From a checkpoint of a small CTC audio transcriber: activation gelu, 5300 steps.
Rows from block 2 of a small CTC audio transcriber, named by matrix and row number. Rows with one number belong to one neuron. Each number is 128 + 32 x the weight over its row's rms, rounded and kept within 0 to 255. All counts start at 0. Numbers have three digits each. After the name is the row's rms in percent of the matrix's.
Before each neuron's rows are labels from the 100 clips, of 14976, where the neuron reaches its highest value: "top examples" is what is common among them. Only what is clearly more common there than usual is listed. The data: short read English sentences (LibriTTS-R).
# fc1: first MLP up (model.blocks.2.ff1.fc1.weight, 480x160), inputs 80-159
# fc2: first MLP down (model.blocks.2.ff1.fc2.weight, 160x480, transposed), outputs 80-159

top examples: the word "and"
fc1.212 082:110149129127104122167170098115099081145093144072109075110128124155149135141195081139133130070080163107104112102095116162137091135055118119164129183106149168159107150167073111116122108210148156155114099117168210090147127125058141199162043110
fc2.212 077:114138085158124169149219166121167133131087144101090133114135174167142191164145165120106138123130139166129102114068105181120129200100077097164105137109144125122182126149112130087162144132045164088126105135132162160147135078073079136170104118

top examples: voice: female
fc1.214 135:126092105180130173173084142093111115120183121138117075151118109076113120129136132088176129091154145140082166145129137076127133156155129075090085134115136153130179130139149112088075112088153146130108190073138116116099178153109180156171128085
fc2.214 126:133154081151159160135131117099131117123208086045101145117101134131106113137129117076199129198157120062110086107105085142133141138157123071113127117101145098133124121136117087117151123135129140170124105116104138092178133144106115130105174133

top examples: the word "be"
fc1.407 071:120154125108183107139187158160135126098118111099142122143202067091125151131126140148166133126096152083117073135117128109113130052201102146221074157142130174133139127032144137141111166184100127138132132116125157083097135098165133165135151118
fc2.407 070:078122130118129085078094117195128121112173118118115198125150131108108138151105137104125140172068145105087041069125106131177132155166124154113081140064166116147096175119108104099122125128131147147132164152120179122147083182139129113177075157

top examples: the word "the"
fc1.139 117:121133051100164098084187201149112115170146179118131104129158091175119133142084117168136172102059161100097069109152115137093124138088083145135148112083120114066113132134139143053155180180133090122148132111173103101141142198105139171134122131
fc2.139 114:193147091107198102124165129146125147125163162156104145136140074179136130119144139183126148155099142100136105093089137074160164144152080158157148115107102095124149136114062100155125204087089057163118142098154196135110122111146160075159191190

top examples: the word "and"
fc1.270 132:132122116124082152173166099177121143133193155074099074105082132143108144109112149152132191177128117076086119145099112141139133116095148124099155130125165139156110155145150137075139140101005207147162146131210139136132089100100147136062094104
fc2.270 125:086082077173107200138161100144137100208118146133138124067112178090116083183097129116148098109102124150112125098126138138119085096099143112110179202127108167194132108154128157105110116106130130121122140157139109150139077124073066134141120143

top examples: the word "he"
fc1.413 067:150100143146122151117153085178113146175070104154134114096132131171116077145087121096203083104129152169129131117125141111059151154115095102183175086033147184112145090115161138138111179154121145157119182126173070077167146168063093184130047133
fc2.413 068:115087138078072163107180151192106151088169086095104165106169101111124218122068151169133105117167089191150134157112118228096159147159143170083139128109122151130127084074190153140077154125151119134156142108121199132111106114172139129067110142

top examples: the word "me"
fc1.100 101:109150143165114097162082125134135127153118127125075126066139134054196120128130126090035135119131146162104140149113050132170146112112142099204129098084140106090120143111158133198131121175067128162193135104113174059116110040111100119158097099
fc2.100 096:120137095111151144084100189143139050139160100138176101068088136107178159108180111133133156083125097104163110110126104125113129125162107117134123083143126128093152160153120099112132112117089174146123080153169057096194130129129097189141033128

top examples: the word "of"
fc1.310 061:078120141120135092146090141111133064104106142101167124114120129075141119146121063138097125111125111183138152099141118124110090085150156152137151116157142128109134088201125107150107131079163181169118153147089114065159160108136137114139136124
fc2.310 050:099169113170086111124172106146199093110150137123120145132129078102131138133143163101087184178130133119137089113106164109052140146140179085136145131159172154111143118170161131104080127107084091124141087075145036189148113101168127150139146125

top examples: the word "and"
fc1.232 114:177104118096114125125148096105143112085141157150177165145159097127167159170085113194166155126118109082170185152101115084165112128167103105101180145187141151113116153154117158119052129105123153108108117111123123080163133193144102125090104144
fc2.232 116:155147083144141140143156103130195088118149113105112137122189165130105057127141140145105154157153199166137142103107139138175069161165136097149079093153140043123138102132150083168070112142122143068131097091146071130083147151203161161185188127

top examples: the word "it"
fc1.343 107:125143160127097100105086137140097155175119102134150083153145196148107130074068112139131153071168105073111139102041185211113106154123104162124117161084167057098117118104143154100131136150089152101146178127103135126088089170066146148130143145
fc2.343 102:061096170178113181099165174102164171129192177149091143073114083091066143070144116137068116080112106125088130077173101174182100121152166153086148172100165152117143168140157143134127137134114070121126164156124158098080122161103150127156138137

top examples: the word "be"
fc1.244 123:170088196118161099134150112100231101117179170155125163127085082098114121110165083077103108152167143112157144109152157152123158101188167135118128158047136105165131116104132136123077140141135186193134104112089132083113109103149121148115150147
fc2.244 131:128121112184128135125150166141196101147070148158128073072117136075118101071088135140117110170100153123137149174113129114140074091100104168128149130118051177116106068139154121171106193141148149168134202153107144087133154084144123097123119128

top examples: the word "he"
fc1.303 122:192107118142159101124062187146084148128156168123137171131130134162150072153139161122160174154162127163171139070126133155124120114104125111174136068105038120121181140112122052103133178166171111090151098136135154110108112111076149126137117077
fc2.303 122:082169133208086099141129091178098194126043153109112149160090137153146123136099108118184118120147095136113140167158129137154122116092102123167173126058121144106127174156135138063030143117114103125176156153092113127043130125129121139124111194

top examples: the word "of"
fc1.5 127:093139100123126073117137139180169142116077090103169079146161152169113118114137131142140150093083140162132114121136088127083145077165097137167112075136221097114102105092165187111172155141126103084130128145132144123082185110124157133090150153
fc2.5 133:108118085141149131148184178123142125134173085110065150153121149190194107138154139096090133132169095118086120112144140099095138096144105095102108133081185045116101100106113100150126149189124119116087074132108134159088138157101196177139122111

top examples: the word "he"
fc1.314 006:122139158125138132081172117165096162175096106132126138144132120111217089127124156096131137125146167152125127057128142111160131147096148084125216113112104132137160119095179136114128194142176062142158125121117118129134142208118118126229099131
fc2.314 007:145121159127127078103114172196106112138098148131129216051093123106158129123131165133182102179135078135153158126179038180134107111110080114116188149095127175169167118133080103154088100142136048147100138113104176113097155102143119135107111168

top examples: voice: female
fc1.313 108:096104144148111104158187135063169134155141134088163136099169163110103109079138118122126116109161083083157146115080121146198145110134147179142110149167104105126166190100122095129195158075123144143073065138127126089165148127118105127075128107
fc2.313 114:142073147197118137083115096174102156182174090180130135153126100080127145124205121153155107119129084136112141127120073079156116097108135127140131088158125128150105110084129147078063098135135154063092103117067114127190122126147100113124125128

top examples: the word "to"
fc1.250 120:106127146182141144084133139137100115147117156136154133161127142112129090137055190128176119063130144106112160155071097167175153063172140143144119127112086175129160123139086130143204077112167117117107100116120162138159098148140120134092081103
fc2.250 153:128126124125165139078164161139057160129192088172133148127141135155135077158099166122147126122124138121163105167076148141171094116119165155191116107126108134113124057155080129129178111146171110110159117094093095098109105131148130212158145111

top examples: the word "be"
fc1.109 066:139105184151140076142118124103096132115147177147077015156116079113154131159161118082105143154156086101183175151126130133098114117097099163066113093129214116129139160150087140136141078091102144158152164151137131135098139123171220109159086176
fc2.109 068:137153110178108066122171122092204139100109118088095112165100151144126111088111121148116113100150116072121146221111138131123131142134175137170173118063120102154121089169182150146108144129095182103104194193144152141086061195143105163107106144

top examples: the word "we"
fc1.412 096:095072125109091184111146147191113103100069093093106157125167129095144156157181124141112115154157139077107110127127130117111099074178120155138115119113094121142214111084110218154111097192100082134141103178142129146102131067152121118082134184
fc2.412 088:129129101177131110100108121115121141122149115114124169129148091137090104177115162160086176194125151133120021131079094125156139131146176166125076066079170126156156184087062139109142113122203123136122193118113169122243053149174099156123090133

top examples: the word "you"
fc1.255 096:140120149153142126083111146164123096118168147140141138129120185144095109136154141097127147139163156099142211152159125102119092134081234082059228120121133181103139136123118094123129086128153104102121106104182174103097180163212125136126118078
fc2.255 095:130143193105149145154123063112163109143153137170160093116070158160132121159143148129147153113157048130179110164102118171157107151106114120065162121122168124162119183086127123115077132108110098113085126138128118139138121087102109212137059128

top examples: voice: female
fc1.140 033:139175140122104137138083149175120111163095120131034129093137118129134090136116164131075117118115131038154141144135104106168131110118183118137159085183126156187145142121096102141116161112140110117134083173092118157153125154087174163155106082
fc2.140 036:111136090206163102109181081131098170105090129163085133124131065136122086162155071146164116113147138130092104080153100033095125136181119134176142150129138161157113110172124171121117195140179133162123135154126104134079137144135114120146087137

top examples: the word "i"; the word "and"
fc1.41 079:141087078160091108160167075112060123110121152137115097090171079090150120101170141114085148100106109101109138138162163107157138100152153081054146132171136099122173157146132130100154118167062173103150088134165180098118095144094133167151140128
fc2.41 069:080107075149162116095172136167163109136136130096116116151101156168135117155103146170120133116078119144072147105112130172123158113100137114178106169090084112089099127116135110090105102115116141110117131150169177201108176137082111200207101139

top examples: the word "you"
fc1.415 109:079100044183130119127157169181117178060140183132111138129061092124116111127112158154135125105137131190183142115180137205081144082127154157130089110053107083075163111138135086190105109114136129168099160138125089106154089138132151151164099112
fc2.415 113:145117120147078100138079163161100057157172143109129095137096100144200113130082117153180112147171093106121143187144134135118116080071110167175089104111122126156118093107071153124109125129135097120134162125136103087089167133189178131132166149

top examples: the word "to"
fc1.422 140:109138122093158141123094153102121095133122161173108090149084082116131099151090165102168146097124138074174181137125098081133105127114140102178145085116188179116136145166166124141125097126120149153199108095099132126113146138128138149140168149
fc2.422 130:097161138126098130123115128149136159154156119131150131098119106124088121164128120088125096151129146105155134112065130125158112155158127079089180144110146126146088139204150151126117116157122156097188133132127129168114134132196163071162078103

top examples: the word "be"
fc1.108 083:132126102171123128135125187134076118125105109094117110124150155074127106079125165132146137140168111139140155143145159071093138109162148147139126124041129142182127097113158116171089116130156117137129124173095062122104110196116141144101187131
fc2.108 090:136094123085140158078193166149120159151092116080142091151172089091109105141105163126117059186106132139155140117141146151107101148092185160128141147100101108097066132121174100149101151115101116146190173117140098127110131171108149201162154127

top examples: the word "it"; the word "was"
fc1.142 090:158131136134055136108125117092099140099103118148118211160097146130159111055105123115120192108177140104128136110107118098149156127158175154128221148123096147108168167082133174161117140127135139138113133123089127079172139130097157143093166107
fc2.142 097:124131142151131138114105162113098138111092077128135089094111156167140094118053106161112130121102090153120175120105138162140103100139149177094181104118081144077121089106156144149167081109126139067081095143083109125120147106142135056139161143

top examples: the word "he"
fc1.342 086:116087083127098117108074105148150134081165093146164194064081195149137098143135171122190052118120149121147123160172128127072148138136190139181144158115137146137122080147138093149081070123142139079093154117115118155135153100120095084140167095
fc2.342 085:115128108166129158100112090139072106118132124161197121139197160136149097177133162121194150100151108128129152149062164152129179138127161084107120087128102157146100213138169091222126105107205111109089138118155150126132093105140139096125072117

top examples: the word "you"
fc1.267 068:173152159077140116077056155174112103116158113112043134118162110145117139088143123146158132087184094098145184142122109139188122156135089122152190133109142122034124155133169144139126147148144092096111121087113152112130187065112172133158051131
fc2.267 063:223130095072091099128126147059158140153141151124140070100134117163129167150134128177142132130101093123121085198186057134148121132135105138104137115081113139075112113112184118111101165065106090104135102138157165051137143097115149198168085167

top examples: the word "i"
fc1.305 068:126049096150148099094143095117120121107115141116112118104143083124150144123049133127137094144163129144200136133142089129126136098111198101114107147079133138128092060171091178080183130092141162105163126124150136090150154120153118114112154085
fc2.305 070:136123092167180143099132087136077204165141123146150152102126097129097188120103082104126125109186117113137117180116091116053140109121111180110049038117182101147112132169160120176127097180127145118182166121115101085156132130147106152170108141

top examples: the word "was"
fc1.436 098:140154136113101126109044136097093145176162080160164127144132155161121108193106181130141133072123136082114165108122095089144215157149101149160130167078124155104109135128081120143152081143129128156089152154100149095113028168113103121107170140
fc2.436 090:175099178113175134110154119085121065187133093157133175139108123119119195178095149109068129181102098176168132145072100107128114196149131140079197141146082149097142135107221169135103082070114082130133117145113133120135121133152133130184158143

top examples: the word "all"
fc1.479 090:100067100101125123191126128175098146154153133126110128111115160136088162114093134139121092153101129091085121151118192122152128128123152111171149062110129123067107126105105105140080091179135138158144168165136136078162087194083173127134179129
fc2.479 077:059130049101148085127128108142128122179088057069134095095159163095148080085115122054119140111097158112109147146164085098088198101140065131121135085088103159123129128151123160140106151107156123115206186131168159166148162108151149087103114121

top examples: the word "all"
fc1.437 084:123092068130135148195122142133115147107171150124153152143124127091117102114196164132170132149134141138094116135117074084106202130106137137173150106102064086116183158128182104125134178118109124178090216147145187066181126120113146102082142132
fc2.437 083:113123098133120142111143159182139104099087121115113065174156129139074103136193161123117154130073146094139133126105087146102156117147127176202163165076115132109179121137127108127118075129125145132071186110198122101153120111134131056062123112

top examples: the word "be"
fc1.22 086:139093098164137082151108149140117160134154125113082189115125181103148049079187152102176160126147146144196102118141121142081183113170135144085093172099146154096168103135175080142138148151098130112118137109122097112141079131125139212058154123
fc2.22 087:117101105168146115102173123167182093145127138091138108128172136108143105095138075163170146209106127139165162152204182111154126115137150122126172130085052135119128121086193075138111140118066132112097127114133149112145101172059130145141140091

top examples: the word "you"
fc1.249 099:139089176099149129112185148217136110124095156058094131142166102146157136114163116142155082096121157062207133134079113124101092121092095135135094162134137136130121091132157138140163095158112064111134141064143109092133176170109154147190118128
fc2.249 089:083127138174115081125109116159165071143066147115084088061136118145184124170135136126149121175143136120201128121187130164166128150133058159156132123123077095123139096130123120090106154088125094085128069085118148082145070064145132130139107169

top examples: the word "was"
fc1.446 092:123181163102098085074066089141106148138148145153119143130153179110170056140074173152152125115105143110099102114121118174101173094053124171103162143123157128097106176164130152096085117144149164128165114115111123094155087199141107149145220158
fc2.446 093:068136144124127145147121137135126173124103113204118131096068096110114150142180131069092112158209108123053146089099135168102136116158118105099172152135126131100123148126110107184145117101114158118095163146148139114103134134110107032094116167

top examples: the word "and"
fc1.4 090:120117143110105106077146149142157144135124093114103130111094126139160136112083177102120065091166172095124123089217112166165115068158156119090104121135143094131164187111101108090119073085118163157087175117064105118113141090082117199171099109
fc2.4 094:126074137159170124176090112097079127119119120148119053165089124092132096131138193137115108115114127142107138110109113191137140142176143151169111176099122131100171104103156140072108104096148140105110154098127112150120223137176149137177140138

top examples: the word "the"; the word "of"
fc1.243 101:148184135190203130094153179156155129154134147116105117160134105138111076113139115115194150158134097146114116111192138120139062115124132141092129102132107102141169104109133104143119154080040125126086167055186106037106116105104130125124147048
fc2.243 096:153098091168166089110136156146185160151122124130105136136127112106115107102123095162079168133107175133115116114173091135130132131157160158127220116138154138143116144150148062126114123172071128143129116100109078085050069102119092095147145176

top examples: the word "and"
fc1.51 109:091150136154142096183157111158131124157131151104129121074098134148083132114185087156100165145111107112106141108100149106112114107092100123112162152154154112159128097182134119124174178149077228107174127123173173179084078094092129135123120094
fc2.51 104:109125108187148175170204097168175132160180136097129140131122151137152174192098110121129148088124149168110124070114101122133143133078089155144135123130160129163170092213144157099104138109117145131076115141108117147110131128060112184181120110

top examples: the word "and"
fc1.101 107:143120125174122092196145063111112142150101131127132114064182113087181105153189169112074140145118063106113126116152101085092213097165186151112134145145140116151161137219122174133156097150117172117140088133147126113085148103076128153120149104
fc2.101 102:131104147132152096127132146179152114164137169080075148130088155098149152115068128124158141106101106123141108146118137118109137130113104162105119188067101121110104105143158097093096123076117173123156112150167136218139192134052090180161111138

top examples: the word "the"
fc1.295 106:131103112150174046184087149167094126083163157090135123152119104160069167122167130109145185136116110117145122123203110136197168127104105118152137064148115143084138091117178107146171255084156101115090148102135119075119156119096148139074155101
fc2.295 105:134141151118140104152167170056197130103101144132096114126212158132123164116179153084097136116103140112123127096152141182184149085126121109108142059089127115158189124119108112150123139122086157077161126077119098168101147111177093110133127102

top examples: voice: male; the word "you"
fc1.363 050:165125121136186058121107174136095132045145127117142104122105124108159164152187154138128149089118121129101176173137152143113130094130145126105131186116120180139145122103104116189094069135076106105204165063176139101112153060116119131150070185
fc2.363 045:112099136109138153164087166093138195151120069158141125144071164086199106108082150108130092083123063124115152117049124099140134081090097125117126122081143145133145134182114169127148124169103129093140114179131151184147107169168158185200102115

top examples: the word "i"
fc1.317 084:156100205156108162160134115120132118126094126154137102163131073139108064119130145076117125113141122055149110138134124095131104104163145117136154097060100113157150143156120099130154102137133124145098149179118119119110101202112143124152155167
fc2.317 088:152137123163114089061155128096119125158080129124119142149168053145100095147138194134074172160140111124155161146107133130078083133106223127105174168132162146101118082138198087143133086150132163134108139160104094155096174152143110082157177172

top examples: the word "it"
fc1.373 100:106114013143170122159144127109129095108114131165110117170091038136102091066089139158164120150075100149159104126116153161069123081121137153233143119117110124146157154132105114150101165096124131120159150190101128127136104091169124126106222141
fc2.373 100:134168136106140141156116142111108078158131162101111122125159096089080113074213082172132158161141143095159156083080118134138149110163171108138150186098092114135076075141123131138163132127140157119056155135199104125097141131102095127073163089

top examples: the word "we"
fc1.53 101:111079102141135126130140141133162142111128081115105131107149082206087151182118144121123140132065153128086131153156127115176094042138171170153128158101108183128174145125136166145086153195048146200127109130111087172142165093150099148117095112
fc2.53 104:077127126162134114078130145136138123075165093136122178102121103114175122120138174119070097124146112165144065116162065199130131092111138112115050109134167106150165156126099067098143136109132133195113123131133142060194091152137102142097132102

top examples: the word "the"; the word "of"
fc1.269 120:123114114168142118110183110148107133185122110129157116111128074165098117101141167082134170124131116116070108127163145022147107120153093155111198107162131142132134123074130129084173144110091139053089152119146054090116157114111177153153147128
fc2.269 121:151156085192143106111114165148108207165166104121104119137140102142133117110108122112082176148110124109153108111109128131124126095153100150181170135115124165205108152144113049171196150119095112132114073128169095121097130136104065092200148200

top examples: the word "was"
fc1.223 090:131090145127110106165191135132153124084140156138078143135154103098137109107078109125179113151111139137140118110114141116129157123089098144110141156107153179068134143117112178073126171092074098098059088155082096062178055126150173128137048169
fc2.223 101:131100138157177148172131142098173116083104130153209078100137103126166211139126151127123100120060142138085123132125089079128115112145089089109126098147141114129137158091078119174092157133122210153105176110105084126133119131113118120096085168

top examples: the word "to"
fc1.118 094:104132119145113175066180144149075085164092144118128149125042153112122119198167124119133154201103141138121100136117206133116095111123104120126122128112127114133094102115091138110106078120162065158152070121132067127099131129138126192170102134
fc2.118 092:146226098115146090140120132143144116146078137121111109121111118098090154133117133164171137169108177092161147148114135102101140190158168075132103150091120143102118130116116112119094188154131095168151117104086142136075140180161089142159127110

top examples: the word "you"
fc1.154 101:146117081119121114097100086108100117113180160084138202133106148169175145143116167149126145146154132139151115157116126087134149107122187098112140148171144091115144112095134112086111106078126156107151131134161162141076122186161131113108135088
fc2.154 093:110084162138125208178088102102114153118117120215116112118107148124122143066141142113184182129134108124156215075082108090142133147093149141149120108098097072172133162150123139122109020085184133120129121159168118151081173134110128130151145119

top examples: the word "the"
fc1.252 134:149136131121086133208132153121110128127159107161129135135065086112145124111197109121087147119122085211148106114227103143136137076162081166057150121133140131088136120116176170143145157086118074137075117091126099092115141072070133152091162131
fc2.252 124:133111191133103062164147156164180149117152147158142135140148143112156147132105124114123182097098087103125060146104140111172154174131081117134125122141199087158056120130109138107146124067080127138163083153153106116158129091135147138121162118

top examples: the word "you"
fc1.428 095:117127081190122087121021119177092136119178144144049099090140146104106105130231085124163134118150051179146156134124095158088143211114136165126116134087135118128151125128147128146065148075098148173134149171137142130102103078165148124159144083
fc2.428 091:144076111148114119173159088119085108128134160123162091216161148165136133106152139141173114129157094119175079138132145123035138188115114126139082081109142147165136105139202147133148083130083220129143138108112124096125123079177115172149129101

top examples: the word "that"
fc1.114 122:145100103121080144126099114131082122140084083161144138125152118141133160124062054058179144101105106113135121163052155138076166125124149166117129121125066113087138133171174083080171089098158146095140217149126103150129081131121162136123147132
fc2.114 122:208106127171143194069099194069153114138165140140116123109088128149068102157137110163115111125118098106143097084108150111121061100168170154187134225137098142138108146131113131097123024090163099125095148167149146140114136131139083128196187124

top examples: voice: female
fc1.330 125:172086132145058118153166103120150108121137114137137134144116161143095172096077131122158091113068108152046109098171126168100106216047112123147158130146131137084173162143137102077095154114121158198087156139099099095119159145144165099131139078
fc2.330 127:189154129135107112159149133125102077072167124126160101112108148161156176103124117076208118063135154100096071114096097078068103153162149111182140108163148103163134143134128090151191124083091089157094144129095051090086108185107176152109156145

top examples: the word "it"
fc1.36 124:161147175154103090144136162074106154097132180144127117144157095114113142054135103083101160145112125147147142089138026165151161111107145163074110097167179079105116086128171145101155159070112178114120150159104116115121130098131116116073183139
fc2.36 120:087117138143095113113145174128190151116132191183129095135082127048179138126093132151043098069145137163125118116092080116160188133173082194103157113155158136148158110121199124103148188084101179108136204111169087082140123157152122136078106124

top examples: voice: male
fc1.287 073:109157096139172072086076171162159084102113176134138133144101073126055114142133149156124119057127133108073083141116123123107122075141155106167109113125103166117105133162131139104154139118078230156115123167153154159124138156103130088131157193
fc2.287 077:100115097113123152136128127127118140156098081094173141116102120132057167164073161110120113162114213148118145153104101128053164131127120144101079111137122174129195138118050129152085161117099147166158129177070159149174177104073191130117162123

top examples: the word "the"
fc1.52 126:110128079158125078133122133213132093206154149133172106102117103156140096117198148122110137068122071189127123111107141133197134121188134149141147103114134155112119171082181140139133129133074122118155086123108132096074145099092107195140142168
fc2.52 129:124132132189111136117143172104108147158170169123118181152105104129104058126155153102095138047150099100118097151101121123160118117149145134173146134103120110178115173118090052166128155097106119115077091116129126136165190116097096206144135200

top examples: the word "why"
fc1.325 106:120088164096140115192118131133112095178119112136150136113134132165194149123092154112141090102097076134117163155143125172155101123080119113090146088091155088119129111149120125156089167169127134160164097170133110163204153044089156072144157163
fc2.325 109:140105139111119103190103175110101090045176080170095119169112149127135173099124148112135133108097113125146073109082100116142200105136145137115144137142098128122150136117107125166127153129158118096168116117105078121094142073139123173168125152

top examples: the word "that"
fc1.187 130:142121144125108139128180137127144125104210175153159100109130171077099156074118110102133113150118102145085151116119076091136140110180125116137078125172097104171140133064084131127076104098139160126144151107150165118066206150098153170132175135
fc2.187 135:153118112101090068112133118086160120125159130107173100159075128136132134075127104077083160101146087127126129185136137188099120125158170103109136138184123078167150084109172165046155133127194115127117120154108121108134165189111097152114129168

top examples: the word "i"
fc1.442 059:152148146210135185100170087104120091125145085104070104145181107138103085125104158114124130084123107140117195159134107073138100097164128114092175132108191149171128112147100130160150143136108132140142147126118170077180107118121089095148099091
fc2.442 057:071110156092083170044099046066145144136147120161101103113122094149127119157161129120116124127104202135151111147134117098063118156105143187090207062157151113072179065107178090124159199111116138067175107079143122146135145107117165152166155108

top examples: voice: male
fc1.76 104:192110117189048087111176112169175178138099151052117133088145124135109142145148103070124107156128099160117163118105143136110072136095115146135116163184084132124148138183089077093084092186145122113082132102133107122122155176105114167160200114
fc2.76 101:129081150127135150104126102131103161109153158065158112220161102169158112118098111085107136095141184162113152117144147185125123135134147117139070176142151150095133062130150131135093086058124110156159129125146106148118142120130124119147134183

top examples: the word "you"
fc1.464 098:176115165133167125120142127151130066141174130133120141112122096123113115194125109125110115091185142071168198130117090100159116163110112111113107187098097181059145141078110133168118157154083107128175068142156147093102106096099104119166110158
fc2.464 102:161086142118083139167102154098112107114161071105125068097069175094161126069097053134106080141144120105107113148129123087179168121128128102147156130091143119093139101130192145125133111132108129104134063200093148137063132085148149102102085097

top examples: the word "of"
fc1.351 094:104122099117143113093079096141182124117145143086179096198126128101147180094046123089100157153104159109148168110136109147150116135206098099134094074120117120154108161106177122110193146143086162129099112091188141090141094137094100087111115128
fc2.351 095:205163111116164105096131158117153077155075122165108177146125196142130187128107112099094153134134112144140137119079187135095095112164120107121124122145166127051095156116145169188118074197138119159065108139139155147100109085147151137122133108

top examples: voice: female
fc1.281 134:133121166089159130122117146100128107185115188115139143135114079099175153085077082162168133117182117128084186104072118134054109170090219123112100150072126154131142126100142086179181153127083124156105166174116157192118098132102149058100152122
fc2.281 140:170142124127122143140115118096122125071134152103134130144101094145114114153112126101087151145126168090087121109151132138100130043118199137149072135110101125182141177163151083107155130122102155180101189116087088127152114138127111156109137156

top examples: the word "to"
fc1.70 130:137110159140076189114135119063110146124163164117139090120074136148149102193068160099171148049154161094129132160129100142143152133094221157141107137145166185095128166118128109169123087104123109122126152084155142118096153104135139146130128086
fc2.70 131:100158159142143133180125137188097109147132105182171134132115205120147138182100088106126093101167125112140095177097151136205134154152150126154167126161124140103143185128163076142157110089144178118164064120128120138149095099112124160087072137